config.toml
dataset = "acted Russian speech (Dusha)"
norm = "layernorm"
norm_position = "pre"
activation = "squared_relu"
positions = "rope"
pooling = "mean"
loss = "cross_entropy"
beta2 = 0.99
beta1 = 0.9
eps = 1e-08
one_sided = false
Rows from block 6 of a small sound classifier, named by matrix and row number. Rows with one number belong to one neuron. Each number is 128 + 24 x the weight over its row's rms, rounded and kept within 0 to 255. All counts start at 0.
After each neuron's rows are labels from the 100 clips, of 14976, where the neuron reaches its highest value: "strongest on" is what is common among them. Only what is clearly more common there than usual is listed. The data: acted Russian speech (Dusha). In brackets: how many of the 100, against the usual share in percent.
# fc1: MLP up (model.blocks.6.mlp.fc1.weight, 1536x384), inputs 256-383
# fc2: MLP down (model.blocks.6.mlp.fc2.weight, 384x1536, transposed), outputs 256-383

fc1.72 [122 136 170 155 114  92 137 133 146 153 127 123 157  94 116 150 104 140 131 122 111 136 149 124 153 167 130 156 147 124 132 120 146 123 101 134 129 144 159  82 140 152 100 121 145 105 149 112  98 106 152  80 132 119 147 170 129  96 123 114 104 125 156 123 154 128 107 103 163  98 111 105 116 142 115 161  82 163 140 143  51 126 158 150  92  88 127 121 130 135 127  95 128 117 106 104 125 125 143 127 102 166 104 125  99  88 125 136 138 152  94  77 132 126 138 146 105 131 151 126 149 121 179 157 139 129 118 144]
fc2.72 [102 147 109 142 128 168 153 147 137 146 134 139 149 133 138 110  84 178 122 100 118 114 120 124 100 120 150  95 126 120 112 141 149 149 168 112 154 155 152 102 123 164  98 143  89 124 106 151 105  75 129 132 104 131 164 112  84 152 173 119  78 114 121 117 135 152  55 129  96 155 119 104 124 166 100 130 102  87 116 130 130 150 134 115 119 151 124  88 132 139  88 152 113 122 151 168 160  90 132 126 120 113 174 125 112  79 126 145 117 177 106 134 103 176 118  94 121 155 153 181 150 157 109 123 116 112 109 161]
strongest on: emotion: sad (66 vs 27.4)

fc1.200 [ 98  85 145 165 116 117 119 133 176 140 164 149 125 115 133 138 131 125 170 106 129  80 133 109 152 142 134 139 140 135 135 145 151 159 110  81 165  89 102 121 113 111 101 119 128 127 172 117 112 132 150 136 114  75 130 107 137 110 125 136 109 165 129 141 138 113 122 114 130  97 167 131 118 142  67 117 131 123 123 139 136 131 104 121 129 133 121 148 105 122 109 132 123 134 125 104 126  79 103 114 123 131  76 107 115  97 145 159 158 143 127 151 144 105 155 115 146 141 133 119 123 104 141 164 116  91 149 140]
fc2.200 [120 157 151 148 167 158 146 134 107 173 109 119 155 113 129 115 133  95 130 115 151 164  99  93 132 168 127 111 118 162 124 167 125 124  98 106 117 183 162 141 138  86 140 165 142 149 155 164  77 131 132 101 158 116 113 118 127 163 106 143  99 151 137 106 136  88 125 128 169 146 105 147 139 139 160 139 119  95 108 152 104 156 162 111  74 179 134 135 139  84 111 126 115 109 132 131 114 118 153 125 148 105 114 124 154  86 165 149  85 114 127 147 114 103 123 125 107 179 117 136 133 132 112 153 190 102 142 149]
strongest on: emotion: sad (70 vs 27.4)

fc1.42 [144 111 129 140 160 147 148 119  78 127 146 144 133 135 154 148 108 136 111  95 138 125  80 121 114  95 101 175 123 127 122 119 111 106 112 136 125 157 127 136 128  86  79 107 104 154 130 124  86 137 107 106 111 106 126 139  91 131  73  96 107 108 104  75 121 132 147 143 149 142  76 171 109 130 154 151 148 130 167 173 107 151 139 141 159 159 152 134 105 164 111 140 124 141 133 170 156 124 113 148  79 107 111  95 158 152 118 163 146 116 112 173 138 139 136 132 185 127 143 138 127 103 138  66 108 140 119 107]
fc2.42 [145 123  93 120 162 106 135 147 116 159 164 162 128 173 133 109 159 158 111 147 133 120 151  99 153  85  99  62 121 147 141 123 161 128 103 149 131 164 151 188 155 105 101 123 105 119 107 129 148 112  62 151 138 131 128 139 166 145  93 110 154 120 105 126 134 156  99  66 171 157 139 133 146  95  90 137 154  74 121 176  94 109 105  93 128 159 147 127 140 129 139 123 126 170 153 111 145 154  93 143 105 162 128  72  99 153 131 127 104 104 114 139 131 103 122 154 140 104 117 143 145  92 183 132 130 137 108 110]
strongest on: emotion: neutral (66 vs 35.3)

fc1.87 [ 96 111 105 145 148 131  92  79 119 118 145  97 129  96 178 130  87 100 139  64 144 145 142 127 137 117 175 131  86 143 140 142 101 115 112  92 176  96  96 158 124 135 133 124 139 172 103 121 131 139 129 124  63 151  98 145 119 126 149 121 175  82 110 165 122 140  88 100 114 148 102 168 137 121 126 137 161 114 151 133 112 146 157 133 168 138 144 103 142 130 123 158 123 126 100 125 151 143 103 128 144  84 158 192 140 173 139 104 130 129 121 156 135  60 134 151 112  90 144 114 118 127 124 138  97 178 113 100]
fc2.87 [115 130 140 120 140 121 102  97 109 132 123 145  50 126 154 104 120 138 117 118 136 144 135 144 124 112 138 131 102 154 122  93 134  91 111 162  99 137 122 150  84 121 122 105 117  98 146 146 117 149 112 109 110 137 121 123  97 119 119 146 114 153 113 134 146 111 139 113 134 111 153 137 125 108 118 111 149 163 127 114 127 121 118 145 174 119  90 126 160 145 122 106 142 140 168  98 143 111 165 127 141 148 110 121 173 132 114 139 122 142 175 137 100 130 126 121 155 134  99 128 141 129 166 169 148  87 126 124]
strongest on: emotion: neutral (73 vs 35.3)

fc1.606 [137 177 143  85 142 119 118 137 143 103 124 183 117 173 130 156 162 106 126 126 109  80 177 151 125 136  94 143 112 131 150 122 140 111 102 121 135  83 133 100 133 153 127 149 123 142 122 139 146 131 111 104  97 134  88 102 146 123 115 123 136  97 100  81  97 133 160  91 142 118 140 131 176 122 157 149 122 184 171  98 138 127 150 146 115 154 111 161 105 151 140 183 157 116 111 142 126 120 159 114 170  73 168  89 131 131 120 151 122 149 145  99  88 101 103 151 179 153  96 126 127  93 115 112 155  87 132 150]
fc2.606 [128 160 109 172 105 118 117  84 128 138  94 120  69 112 129 105 128 154 132 137 109 144 151 112 118  85 103 160 112 123 113 149 175 108 106 139 109 112 157 163 123 138 131  86 134 125 143 166 129 141  93 137 126 120 156 118 160 151 138 130 122 156 162 163 172  91 124 140  96 111 125 111 129 179 101 136 145 116 117 105 136 160 152 140 123 133 136 163  93 137 122 112 147 133 143 171 145 130 141 172  73 143 116 132 114 149 128 120 143 131 120 128 101 129 131  93 160  83 120 137 119 124 124 167 151 140 105 180]
strongest on: emotion: positive (56 vs 18.7)

fc1.385 [137  92 107 142 169 145 109 126 128 142 139 132 130  89 104 138 112 161 143 151 147  99 139 124 169 126 136 161 115 104 132 124  93 171 118 143  94 120 126 138 130 108 113 121 186  97 132 126 133 117 114  94  70 143  96 150  93  65 123 178 171 135 107 123 159 107 120 129 115 123 162 100  99 128 151 125 118 130 121 131 152 143 133 155 104 111 140 145  60 109 102 133 136 154 117 106  90 103 109 116 118 141 135 120 117 151 141 105 142 117 110 102 132 160 145 114 113 111 152  88 185 142 138 104 131 121 166 153]
fc2.385 [141 110 106 119 119 130 122 154 168 122 114 138 116 132 160 139 117 108 139 139 134 144 134 159 108 172 113  97 152  79 186 132 102 122 105 126 152 152 108  90 116 151 130 170 156 119  71  98 146  96 132 106 116 142 140 113 129 148 127  76 106 148 172 166 129 142 154 133 158 129 130 103 120 118 118 153 148 126 138  78 120  77 127 103 136 136  84 106 118 134 147  69 137  97 120 160 131 143 151 129 129 157 126 158  99 148 120 106 106 108 153 122 118 133 114 168 148 146 151  85 109 135 150 126 113 125 115 135]
strongest on: emotion: angry (92 vs 18.6)

fc1.401 [141 142 119  98 116 124  99 196 110 120 133 155 139  91 101 115 106 157 110 117 111 142 161  69 139 120 136 153 140  98 130  93 128 106  86 157 100  99 123 154 154 185 109 184 124 144 151 141 110 135 107  87  87 122 142  76 101  88 118 108 169 119 103 127 119 133 137 138 127 114 194 143  99 137  67 153 152 128 151 134 109 185 123 108 124 114 129 159 148 129 107 123 157 132 118 133 155 156  99 138 160 126 128 154 104 133  66 116 109 128 132 124 155 119 128 136 143 173 117 119 127 139 167 134 166 151 102 169]
fc2.401 [159 180 156 161 132 124 140 131 123 116 119 121 114 111 128 120 133 113 144 127 161 130  98 113 143 172 115  82 120 154  98 156 135 137 119 110 115 116 123  95 147 126  77 128 105 138 156 123 169  82 123 157 123 100  98 109 134  94 126 142  96 127 158 136 117 107 133  71 149 137 122 125 123 154 145 132 133 124 152 147 139 131 132 166  39 153 145 148 101 156 121 118 117 110 175 114 127 135 135 152 139 155  77  92 111 112 109 112  82 164 137 149 112 136 102 131 156 111 109 158 106 132 148 148  91 108 142 173]
strongest on: emotion: sad (74 vs 27.4)

fc1.435 [ 62 157 114  80 169 124 127 152 141 136 120 135 129 151 127 138 132  80  68 117 175  98 150 125 100 111 104 160 150 154 124 106 141 136 108 138 108 148 115 109 135 121 104 118 134 153  91 118 135 126 119 142 149 114 123 140 146 118 113 129 115 148 117 130 129 137 146  94 125 102 111 154 109 134 114 120  96 165  92 155 115 104 159 156  91 153 151 122 124 121 104 117  79 111 171 167 103 107 105 146 156 160 140 140 144 151 152 134 167 150 142 129 110 104 111 119 139  90 154 147 120 109  94 109 123 100 127 128]
fc2.435 [109 171 143 106 157 135 166 102 128 112 124 110 126 141 156 159 129 123 134 106 136 139 144 118 138 115 131 131 112 125 128 115 144 127 143 104 122 184 113 159 124 125  90  76 120 135 108 136 123 119 123  78 142 128 112 132 106  94 134 128  94 153 150 113 139 179 105 148  87 122 114 141 112 126 156 149  80  67 171 118 131 144 141 126 163 136 141 105 106 165 141 145 146 128 114 166 178  96 109 121 144 113 151 131  56 111 143 148 105 128 127 124 137 160 142 116 107 136 108  75 154 112 168 140 160 122  81  96]
strongest on: emotion: sad (86 vs 27.4)

fc1.603 [135 120 159 107 173 131  99 106 118 231 123 109 146 133 147 173 130 154 107 130 100 154  80 162 124 169 150 134 116 133 126 132 102 125 104 133 154  78 136 108  79 102 138 149 138 124 114 154  92 114 174 137 104 156 139 108 161 131 112 136  86 116 175 135 124  98 144 105 125 150 138 101  96 144 120 126  82 132 136 103  86 136  75 135 121 124 138 130 118 141 125 126 108 102 131 145 117 112 141 116 141 151 101 135 130 126 118 170 109  92 132 167 160 102 121 109 168 112  91 123  93 130 138  80  92  85 109  87]
fc2.603 [137 121 152 119 143 155 102 133 131  93 145  96 122 103 119 115 105 149 133 133 184 147 159 120 137 166 115 127 129 102 135 143 131 127 111 127 148 158 140 132 137 110 100 115 145 181 135 143 106 146 114 125 116  67  92 153 132 128 187 128  75 119 172 147 137 145 155 134 184 130 138 121 136 125 107 135 145  92 120 131  79 111 142 110 135 118  95 105 160  88 120 127 132 129 140  92 122 142 117 132 165 120 146 131 105 143 119 130 133 132 166 116 107 155 112 142 101 142 176 123 139 159 162 154 148 127 104 117]
strongest on: emotion: sad (69 vs 27.4)

fc1.582 [105 167 123  96 123 120 152  82 124 113  99 138 135 112 136 126 139  88 108 119 153 150 120  87 216 114 111 104 120 161 127 132 127 131 116  95 131 156 158 122 125 135  92 109 128 165 132 134 115 129 145 116 138 117 135 155 132 140 158 150 109 136 104 122 154 110 135 112 132 102  88 163 122 164 161 152 117 134 135 128 103 115 166 136  77 133 179 145 146 105 116 124 126 143 112 123 100 143 134 168  97 110 125 115 137 152 110 134  96 149 144 166 152 152 176 123 169 121 133  65 193 122 131 173 175 119 133 176]
fc2.582 [132 136 116 137 164 133 136 122 126 108 153 143 144 136 113 145 113 100 111 157 129 109 125 179 121 136 113 102 105 144 152 120 137 149 152 178 112  97 146 171 136 116 147 102 121 145 159 137 123 127 117 156 134 126 116 153 142 151 122 128 205 150 129 107 126 101 121 147 164 125 110 114 128 116 105 125 102 113 116 106 157 132 131 141 122 105 140 137 139 140 125 143  95 126 155 137 135 148 183 142 156  82 183 152 123  99 118 138 145 125 122 135 135 154 113 151  97 113 109 153 116 103 135 118 118 148 143 148]
strongest on: emotion: neutral (62 vs 35.3)

fc1.359 [116 139 115 116 155  97 137 134 143 104 134 160 123 173 134 115  94 158  84 101 140  93 128 117 148 165 130 158 111 101  89 118 109 128 115  89 105  92 128 129 162 161 125 105 132 121 149 115 169 137 120 154  95 109 156 126 145 117 174 136 117 163 131  85 135 173 115 130 140  84 140 136 140 117 113 119 106  98  90 132 125 134 101 133  83 159 111 104 152 124 151  81 152 139 172  73 150 121 156 116  97 119 116 141 133 130 164 142 152  92 111 137 172 114 148 126 119  72 107 161  66 139  99 156 158 104 130 125]
fc2.359 [132  96 160 126 155 142 141 127 145 135 151 130 155  93  71 135 127 121 106 145 177  96 137  94 155 148 145  76 100 142 124 173 154  90 164 109 121 119 128 139 142 120 125 181 142 101 117 144 129 158 105 138 130 108 110 161 158  85 121  97 116 107 131  99 146 180 132 134 161 143 110 117 101 156 128 121 121  86 130 138 151 107 129  88  74 138 134 141 145 133 162 140 134 128  95 127  94 127 110  85 149 130 120 151  85 120  83 115 145 135  88 124  86 135 117 130 155 113 135 147 121  94 111 147 149 157 141 158]
strongest on: emotion: sad (84 vs 27.4)

fc1.192 [126 112 142 102 106 128 173 135 141 130 132 165 118 127 148 167 141  88 107 147 126 115 146 127 148  88 139 128 121 111  91  66 133 120  82  83 119 160 126  98  98 135 113 125 107  90 111 101 121 122 110 156 119 142 140 149 125 132 134 102 177 104 115 147 159 133 147 112 141 112 104 119 188  95 136 134 120 126 143 123 141 157 119 154 133 133 148 127 108 119 119 139 156 118 106 128 130 103  84 133 105 130 113 126 151 163 182 129 169 174 155  70 111  99 111 129 123 149 134 139 125  89  48 137 143 126 124 143]
fc2.192 [125 139 102 132 146 121 129 134 190 136 129 105 176 126 141 133 133 114 135 130  89 133 119 151 144 179 147 116 168 183 127 191 106  96 168 126 182 105 130 123 120 112 131 138 116 104 111 141  91 130 152 146 130 119 122 123 114 117  97 127 107 108 136  69 138 130 106 120 155 151 116 165 115 146 164 121  93 121 150 112 121 187 111 129 124 132 143  84 104  87  91 112 114  55 139 132 129 132 125 142 142 156  83 123 144 116 140 131 103 115 109  84 122 104  92 134 145 140 114 137 243 141 131 107 191 147 130  89]
strongest on: emotion: angry (51 vs 18.6)

fc1.593 [117 136 153 108 149 128 169 149 119 143 115 140  91 145 136 132 157 152 110 116 114 116 141 177 104 133 134 123 129 137 107 125 157 168  71 169 122 137 138 111 111  90 137 129  95 110 112  87 148 123 138 146 118 127 121 108 110 145 145 111 164 158  88 118 111 150  97 141  75 177 117 147 120 100 135  96 117 135 172 141  91 122 140 158 111 180 160 144  95 163 101 146 117 136 131 144 151 124  94  94 160 137 152 136 144 185 167 136 121 111 126 129 102 135 122 101 126 177  99 120 160 108  95 117 121 145 134 150]
fc2.593 [163 113 132 111 121 126 129 116 129 124 135 108 164 107 127 112 139 132 148 121 119  91 113 150 105 124 142 164 113 116 141 173 133 134 147 142 134 174 125 149 116 140  84 145 136 161 139 113 146 125 138  99 143 222 101 101 169 139 135 121 110 137 151 170  80 151 144 152 125  99 165 151 135 201 119 122  95 136 142 138 132 116 126 124 146 104 116 115 132  79 165 146  96 127  95 133 122 123 120 124 180  72 188 126 123 147 137 124  97  93 141 108 142 121 114 139 123 163 151 100 133 104 152 129 152 114 145 153]
strongest on: emotion: sad (92 vs 27.4)

fc1.619 [125 129 104  83  96 162 117 103 130 141 119 110 102 127 101 158 144 110 200  95 170 132  96  79 150  83 137 134 161 122 122 124 125 159  92  96 136 107 113 150 143 164 118 101 118 124 133 125 118  71 137 166 124 108 154  89  98 159 140 106 142 144 169 146 125 110 136 134 114 141 145 148 132 128 125 162 147 120 124  97 120 161  98 123 137 114 121 122 113 123 107  93 113  98 128 111 139 131 119  90 140 122 114 136  79 172 161 157 187 131 137 107 150 116 146 122 133 127 139 140 118 112 127 121  94 129 128 118]
fc2.619 [137 134 120 149 135 107 104 105 122 121 148 101  91 158 143 117 133 146 149 110 134 121 107 158 153 142 122 101 141  95 129 138 114 189 131  90 139 133 135  99 126 152 128 122  67 110  96  97 123 140 139 121 149 145 152 114 145 132 103  56 138  55  70 118 121 117 143 130 150 118 111 129 107 146 102 100 136 142 118 110 153 113 150  91 158 143  80 142  91 115 142 187 105 151  98  99 102 138 116 128 144 177 126 160 179 143 102 131 116 122 141 160 129 140 161 133 152 141 130 125 141 123 101 145 147 126 159 156]
strongest on: emotion: positive (45 vs 18.7)

fc1.220 [ 95 161 154 119 146 107  72 116 134  98 121 127  94  95 103 153 112 118 125 128 124 151  96 119 103 145 145 133 152 167 124  94 114 119 124 133 169 146 148 113 116 147 168 116  99 145 137  83 151 143 152 143 102 100 138 110 151 126  99 122 138 128 127 118 140 113 116 124 153 169 135 110 149  98 118 109 151 169 111 135 143 135 131 121 110 168 102 171 153 141 122 127 136 128  93 104 122 159 123  90 150  80 120 130  89 150 106 126 155 137 165 110 130 140 137 167 124 124 162 106 134 143 155 136  97  88 136 102]
fc2.220 [129 121 137  85 139 114 142  68  85 123 137 127 132 127 108 120  93 178  97  90  88  95  86 140 159 104 108 112 137 117 131 118 122 113 151 137 128 119 138 122 118 155 134 164 108 124 131 160 112 124 105 126 140 110 145 128 175 155 135 112 103 119  99 142 142 147 187 133  64 148 124 100 119 162 121 106 156 145 158 124 138 116 127 147 122  81 161 136 102 172 128 132 119  77 166 157 158 134 116 143 130 114 119 140 110 129 116 126 132 137 114 134 105 161 117 169 143 139 150 134 129 116 128 105  98 132 109 146]
strongest on: emotion: sad (70 vs 27.4)

fc1.687 [103 147 130 139 149 145 156 108 133  81 111 135 110 132 137 197  90 148  95  83 160 149 125 150 139 143 120 141 152 131 151 158 116 111 114 145 124 125 160 130 137 153 126 142 121 151 135  90 122 141  86 154 135 128 121 138 143 130 135 147 116 113 149  97 124  89 124 120  98 131 131 150 162 144 106 121 130 112 164 104  92 129 142 127 144  96 131  84 145 124 135 143 129  83 135 137 124  86 138 136 132 136 158 138 103 139 103 106 140 119 123 142 130 124 110  90 163 135 119 128 144 134 112 140  73 151 156 193]
fc2.687 [118 138 110 190 151 149 117 135 119 148 125  99 115 150 127 113 116 152 131 135 102 121  96 164 144 141 141 124  79 115 139 132 119 125 141 133 158 138  93 141 139 105  94 120  56 112 140 134 137  70 127 131 139 126 112 115  93 137 126 133 115 116  96 148 110 126 142 131 116  65 128 111  98 104 123 160 121 128 128 141 165 136 135 141 146 106  77 143 119 119 129 137  86 168 105 126 118 126 124 115 159 130 116 125 175 105 122 153 119 103  80 140 154 176 146 135  99 122 152  94 117 115 146 115 128 124 138 116]
strongest on: emotion: neutral (63 vs 35.3)

fc1.503 [148  97 102 112 147 147 139 145 109 105 119 111 124  76 120 100 148 112 135 154 155 167 155 128 115 117 139 143 163 137 111 142  97  91 146 169  86  94 168 122 148 164 133 149 117 126 101 132 106 100  95 156 136 150 144 128 153 117  94 122 123 144 138 152 113 135  94 160 105 163 138 152 120 141 160 118 120 115 155 167 142 131 160 101 155 141 124 116 141 155  91 121 167  82 132 123 148 168 136 142 159 140 143 138 138 121 111 153 120 153 123 102 149 139 103 142 119 119 161  79 167 144 103 123  84 133 146  93]
fc2.503 [177 156 140 108 101 140 107 146 142 140 157 125 101 122 119 108 128 148 103 142 123  80  79 171 134 116 125 132 113 128 103 138 106 130 135  93 125 119 144 136 101 103 155 184 127 121 180  92 126 115 171  98 126 112 100 105 136 150 148  88 139 113 200 125  98 152 116 107 169 157 154 154 109 120 133 119 115  90 175 149 144 130 151 128  87 116  97  84 138 103 138 141 124 165 143 124 146 137 122  88 142 134 102 119 125 117 118 111 107 142 123 129 122 114  91 102 107  96 158 137 157 151 121 126 146 102 148 118]
strongest on: emotion: sad (66 vs 27.4)

fc1.128 [154 175 109 111 159 103 142 131 115 117  98 125 172 141 108 114 157 131 144 105 138 117 108 168 153 136 124 114 115 130 166 143 145 155 140 146 141  76 145 138 141 145 114 125 132  88 134  99  69 132 164 151 103  90 138 156 195 121 125 111 121 131 158 137 112 171 147 108  81 144 150 132  96 135 134 154 114 127 147 143 153 156  92 131 102 122 115 120 115 128 160 116 157 153 120 126 142 125 125  91 144 132 140 145 155 166 103 125 122  75 129 112 133 115 181 124 128 125 105  98 147 166  84 151 122 123 129 128]
fc2.128 [118 126 143 156 138 153 144 114 143 132 104 122  85 114 120 128 160 138 150 118 101 111 139 126 112 140 105 158 114 128  80 165 145 129 139 160 119 114 114 123 116 143 127  99 100 162 136 142 135 108 117 120 142 163 145 124 141 108 148 114 132 120 149 143 114 141 122  96 106 111  89 115 138 117 133 130 108 153 141 139 152 105 124 154 164 141 132 158 119 125 140 138 138 129 143 145 140 141 136 116 107 134 121 110 153  92 133 146 101 130 113 121 130 149 116 138 108 123  94 111 100 135 151 123 196 155 150 157]
strongest on: emotion: neutral (61 vs 35.3)

fc1.480 [130 127 133 130 181 155 146 140 186 139 152 120 170 142 100 132  80 156 109 138 158 128  90 117  70 128 143 143 164 110 158 118 165 184 129 107 118 104  95 169 151 146 141 176 136 128 115 138 170 100 143 108 165 176 149 150  82  89 122  97 124 145 117 166  99 124 118 109  74  97 121 108 127  95  98 198 119 138  87 146  90 126 117 146 112 136 139 139  98 115  92 134 124 162 145 165 108 139 126 125  76 132  96 139 126 110 132  84 129 113 140 104 114 138 122 162 177 128 146 102 119 163 155  92  96 100 108 135]
fc2.480 [128 152 133 173 106 138 104 160  81 132 161 122 148  86 159 115 154 133 145 162 163 134  67 107 113 116 143  79  59 135 150 147 108 116 116 119 128 148 117 130 145 141 117 130 121  90 131 109 132 132 111 119 134 126 127 170 151 174 125 130 155 148 165 138 138 147 145 122 131 132 114 130 139 105 133 128 103  94 167 147 152 121 133 116 102 149 128 101 137  87 146 211 126 144 176 135  96 130 111 135 140 153 120 120 129 140 152 128 123 122 109  90 160 129  97 121 136  95 150 146 128  84 137 134 107 119 115 144]
strongest on: emotion: sad (76 vs 27.4)

fc1.523 [123  90 138 140 156 114 134 110  91 181 110 111 129 111 155 146  80  91 155 128 148 112 155 149 122 117 144  98 118  89 184 129 116 146 142 152 153 110 116 170  74 178 120 135 128 128 139 141 156 161 125 140 122 109 149 155 176 161 155 149 137 119 132 110  91 117 116 175 119 143 124 136 136 152 130 125 168 118 139 166  75 172 101 142 149 135  58 143 153 143 124 121  97 135  62 158 125 141 126 102 112 168 143 147 129 154 107 131 143 128 105 100 126 110 144 115 109 100  96 139  79 100 139 151 146 131 122 159]
fc2.523 [ 73 107 170 140 105 120 123 134  98 149 148 122  95 126  87 115 123 135 111 117 143 143 111 116 175 111 105 109 140 113 114 141 118 125 138 120 146  64 162 119 112 116 157 117 115 142 193 185  93 134 128 125 130 137 169 126 143 166  79 141 175 120 135 130 132 124 133 130 128 133 156 110 105 125 110 139 146 119 113 148 158 144 145  99 136 141 138 116 119 115  84 189 149 121 122 128 102 197 102 142 122  95 111 114 170  88 120  88 119 128  98 111 150 110 129 149 138 145 131 139 106 120 118 135 115 124 165 111]
strongest on: emotion: positive (59 vs 18.7)

fc1.730 [ 87 156 173 120 143 113  88 104 143 114  95 131 149 136 136 167 147 133 122 115 145 119 149 176 124 128 147  93  74  89 127 123 121 116 102  91  87 132 124  88 123 156 115 124 130  96 131 140 101 113 134 180 126 171 139 144 151 130  86  94 101 143 143 137 160 125 153  80 108 170 155 112 136 119 131 114 152 143 170 121 133 146 110 155 120 131 124 124 129 109 115 136 109 155 139 127 172 112 135 121 137  86 131 111 146 147  91 136 165 108 153 109 155 137  73 142 118 128 111 155 106 168  92 135 142 157 131 158]
fc2.730 [123 101  93 174 157 128  52 165 123  96 125 118 104 130 113 139 130 145 175 138 138 114 122 220 128 122 109 151 128 124 139 116  92 158 121 125 166 175 120 134 151 158 130 145 148 172 115 115  95 132 160 106  94 120 113 126 136 103 115  85 103 152 131 144 136 118  93 122 140 119 124 115 165 120 106  86 131 123  97 134 132 125 138 121  90 121 114 112 131 152 107 139 138  88 111 150 109 125 117 165 138 124 103 149 122 122 119 125 133 151 149 144 107  99 116 137  93 140  87  63 158 127 121 125 117 107 120 175]
strongest on: emotion: neutral (69 vs 35.3)

fc1.24 [116 151 136 127 102 145 150 124 144 143 131 103 130 118 131 147  98 108 128 150 140  83 150 147 117 130  99 175 107 150  96 113 161 129 103 130 147 152  92  95 177 168 143  82 118 131  89 103 124 122 137 140 134 124 134 177 106 187 117 119 156 115 150 132 127 143 145 149  98 199 121 188 119 158 133 150 126 133 150 116 149 147 165 126 123 139 160  99 116 162 125 155 133 148 102 151  92 132 151  93 106 147 108 130 125 113 157 133 125 151 127 157 137 200 150 101 117 131 140 119 133 149 133 126 118 131 114 155]
fc2.24 [136 100 139 118 159 102 135 113 158  85 131 144 114 118 134 110 119 144 157 122 137 128 131 124 125 169 105 116  90 153 129  82 115  73  94 118  85 106 145 137 107 155 141  86 126 148 162 122 125 150 151 102 137 131 163 146 152  89 191 156  98 130 162 109  97 106 146 140 125 123 120  92 138 131 178 149 126 118 113 110 128 106 144  72 112 129 134 135 100 133 117 130 115 103 154 102 130 149 143 137 151  96 134 117 161 139 149 120 168 185 157 123 135 124 116 128  72 143 128 106 153 162 164 100 163 105 112 153]
strongest on: emotion: neutral (77 vs 35.3)

fc1.116 [160 123 126 136 113  82 104 120 133 101 116 120 118 161 165 117 143 126 126  78 146  96 176 144 125 163  91 131 132 159 149  90 152 151 141 128 131  86 150 142 142 133 119  97 150 107 115 127 116 154 129 131  97 124 161 158 124 129 142 149 141 126 149 170 181 111 167 109 133 133 164 109 156 109 112 118 134 113 114  77  68 112 137 108 115 166 145 119 120 155 126 142 122 127 119  84 126 145 130 128 140 142 147 105 103 131 118 129 114 119 126 107 126  89  80 118 130 125 128 162 153  97 119  93 106 145 164 125]
fc2.116 [ 95 124 139 133 146 181 131 133  90 156 127 126 136 150  88 140 153 126  98 128 130 187 119 103 140 138 131 136 111 120 134 128 122 167 120 115  92 136 139 115 128 170 143 103 127 142 119 137 115  89 124  96 145 121 111  87  54 129 128 188 112 156 132 150 132 136 112 103 110 146 142 141 118 140 153 111  83 138 130 108 149 126 147 127 121 118  86  89 137 132 134 136 126 108 112 156 134 154 100  98 104 134 138 116 142 113 121 141 119 119  90 129 140 188 132 114 144 116 103 143  66 149 112 105 123 149 111 127]
strongest on: emotion: neutral (94 vs 35.3)

fc1.142 [164 141 142  94 138 133 112  93 163  91  76 115 160 134 164 136 126  89 123  90 137  90 126 188 100 131 149  99 150  98 115 119 108 135  87 122 149 113 140 101 138  93 115 139  94 157 160 108 118 170 171 113 104 133 105 105 125 154 109  97 134 182 115 164 157 123 140 102 140 134 144 172 121 135 111  93 139 172 139 146 166 161  93 129 110 104 125 148 121 128 125 105 109 139 131 101  97 154 102 149 115 148 135 136 159 167 138 130 139 119 160 107 134 143 112 155 170 119  74 111 118  76  93 150 121  98  92 121]
fc2.142 [134  87 142 172 105 126 129 137 113 140 142 133 133  95 144 146 151 119 137 117 146 141 142 119 112 154 114 166 124 116 129 138 149  98 132 152 127 121 136 155 129 153 118  80 121 174 139 104 120 136 100 130 138 155 113 147 139 122 137 108 116 109  91 110 139 130 106 132 126  96 154 172 128 109 117 102  98 111 102 117 134 117 110 134 131 113 152 150 130 110 127 130 128 114 138 189 131  80 128 144 151 103 128 107  95 104  79 144 143 121 124 108  95 130 148 148 120 108 108 130 149 127 174 105 135 122 126 103]
strongest on: emotion: positive (82 vs 18.7)

fc1.45 [130 144 113 147 154 144 130  86 108 130 167  74 109 148 155 136 124 145 151 113 119 161 153 114 135 143 139 146 128 109 155 143  88  93 129 100 125 148  97 119 146 101 149 127 134 130 136 108 106 126 125 135  99 101 125 117 171 149 121 100 115 152 121 141 129 160 151  93 186 157 143 141 158 127 133 136 142 130 139 144 113 156 132 156  93 155 107 104 121 152 143 104 131 166 157 131  96 113 147  82 162  93 156 104 138 155 105 147 130 104 163 175 102 136 130 101 136 132  74 114 166 127 117 105 135 105 122 160]
fc2.45 [128 120 145 143 142 131 112 155 131 133 125 194 141  81 203 107 174 167 121 138 149 153 100 174 121 115 102 131 166 128 131  89 103 131 106 100 121 152 129 145 161 112 111 116 168 121 117 105 119 144 121 118 158 132 130 176 100 108 108 117  96 129 154 128 113 122 148  96  99 127 187 149 165  88 102 102 109 162 137 121 115 148 120 141 129 125  81 125 139 167 176 190  94 147 141 131 143  67  97  88 149 144  94 111 115 133 123 119 136 136 139 139  94 133 132 159 141 108 141 201 138 130 120 140 124 153 126 132]
strongest on: emotion: positive (48 vs 18.7)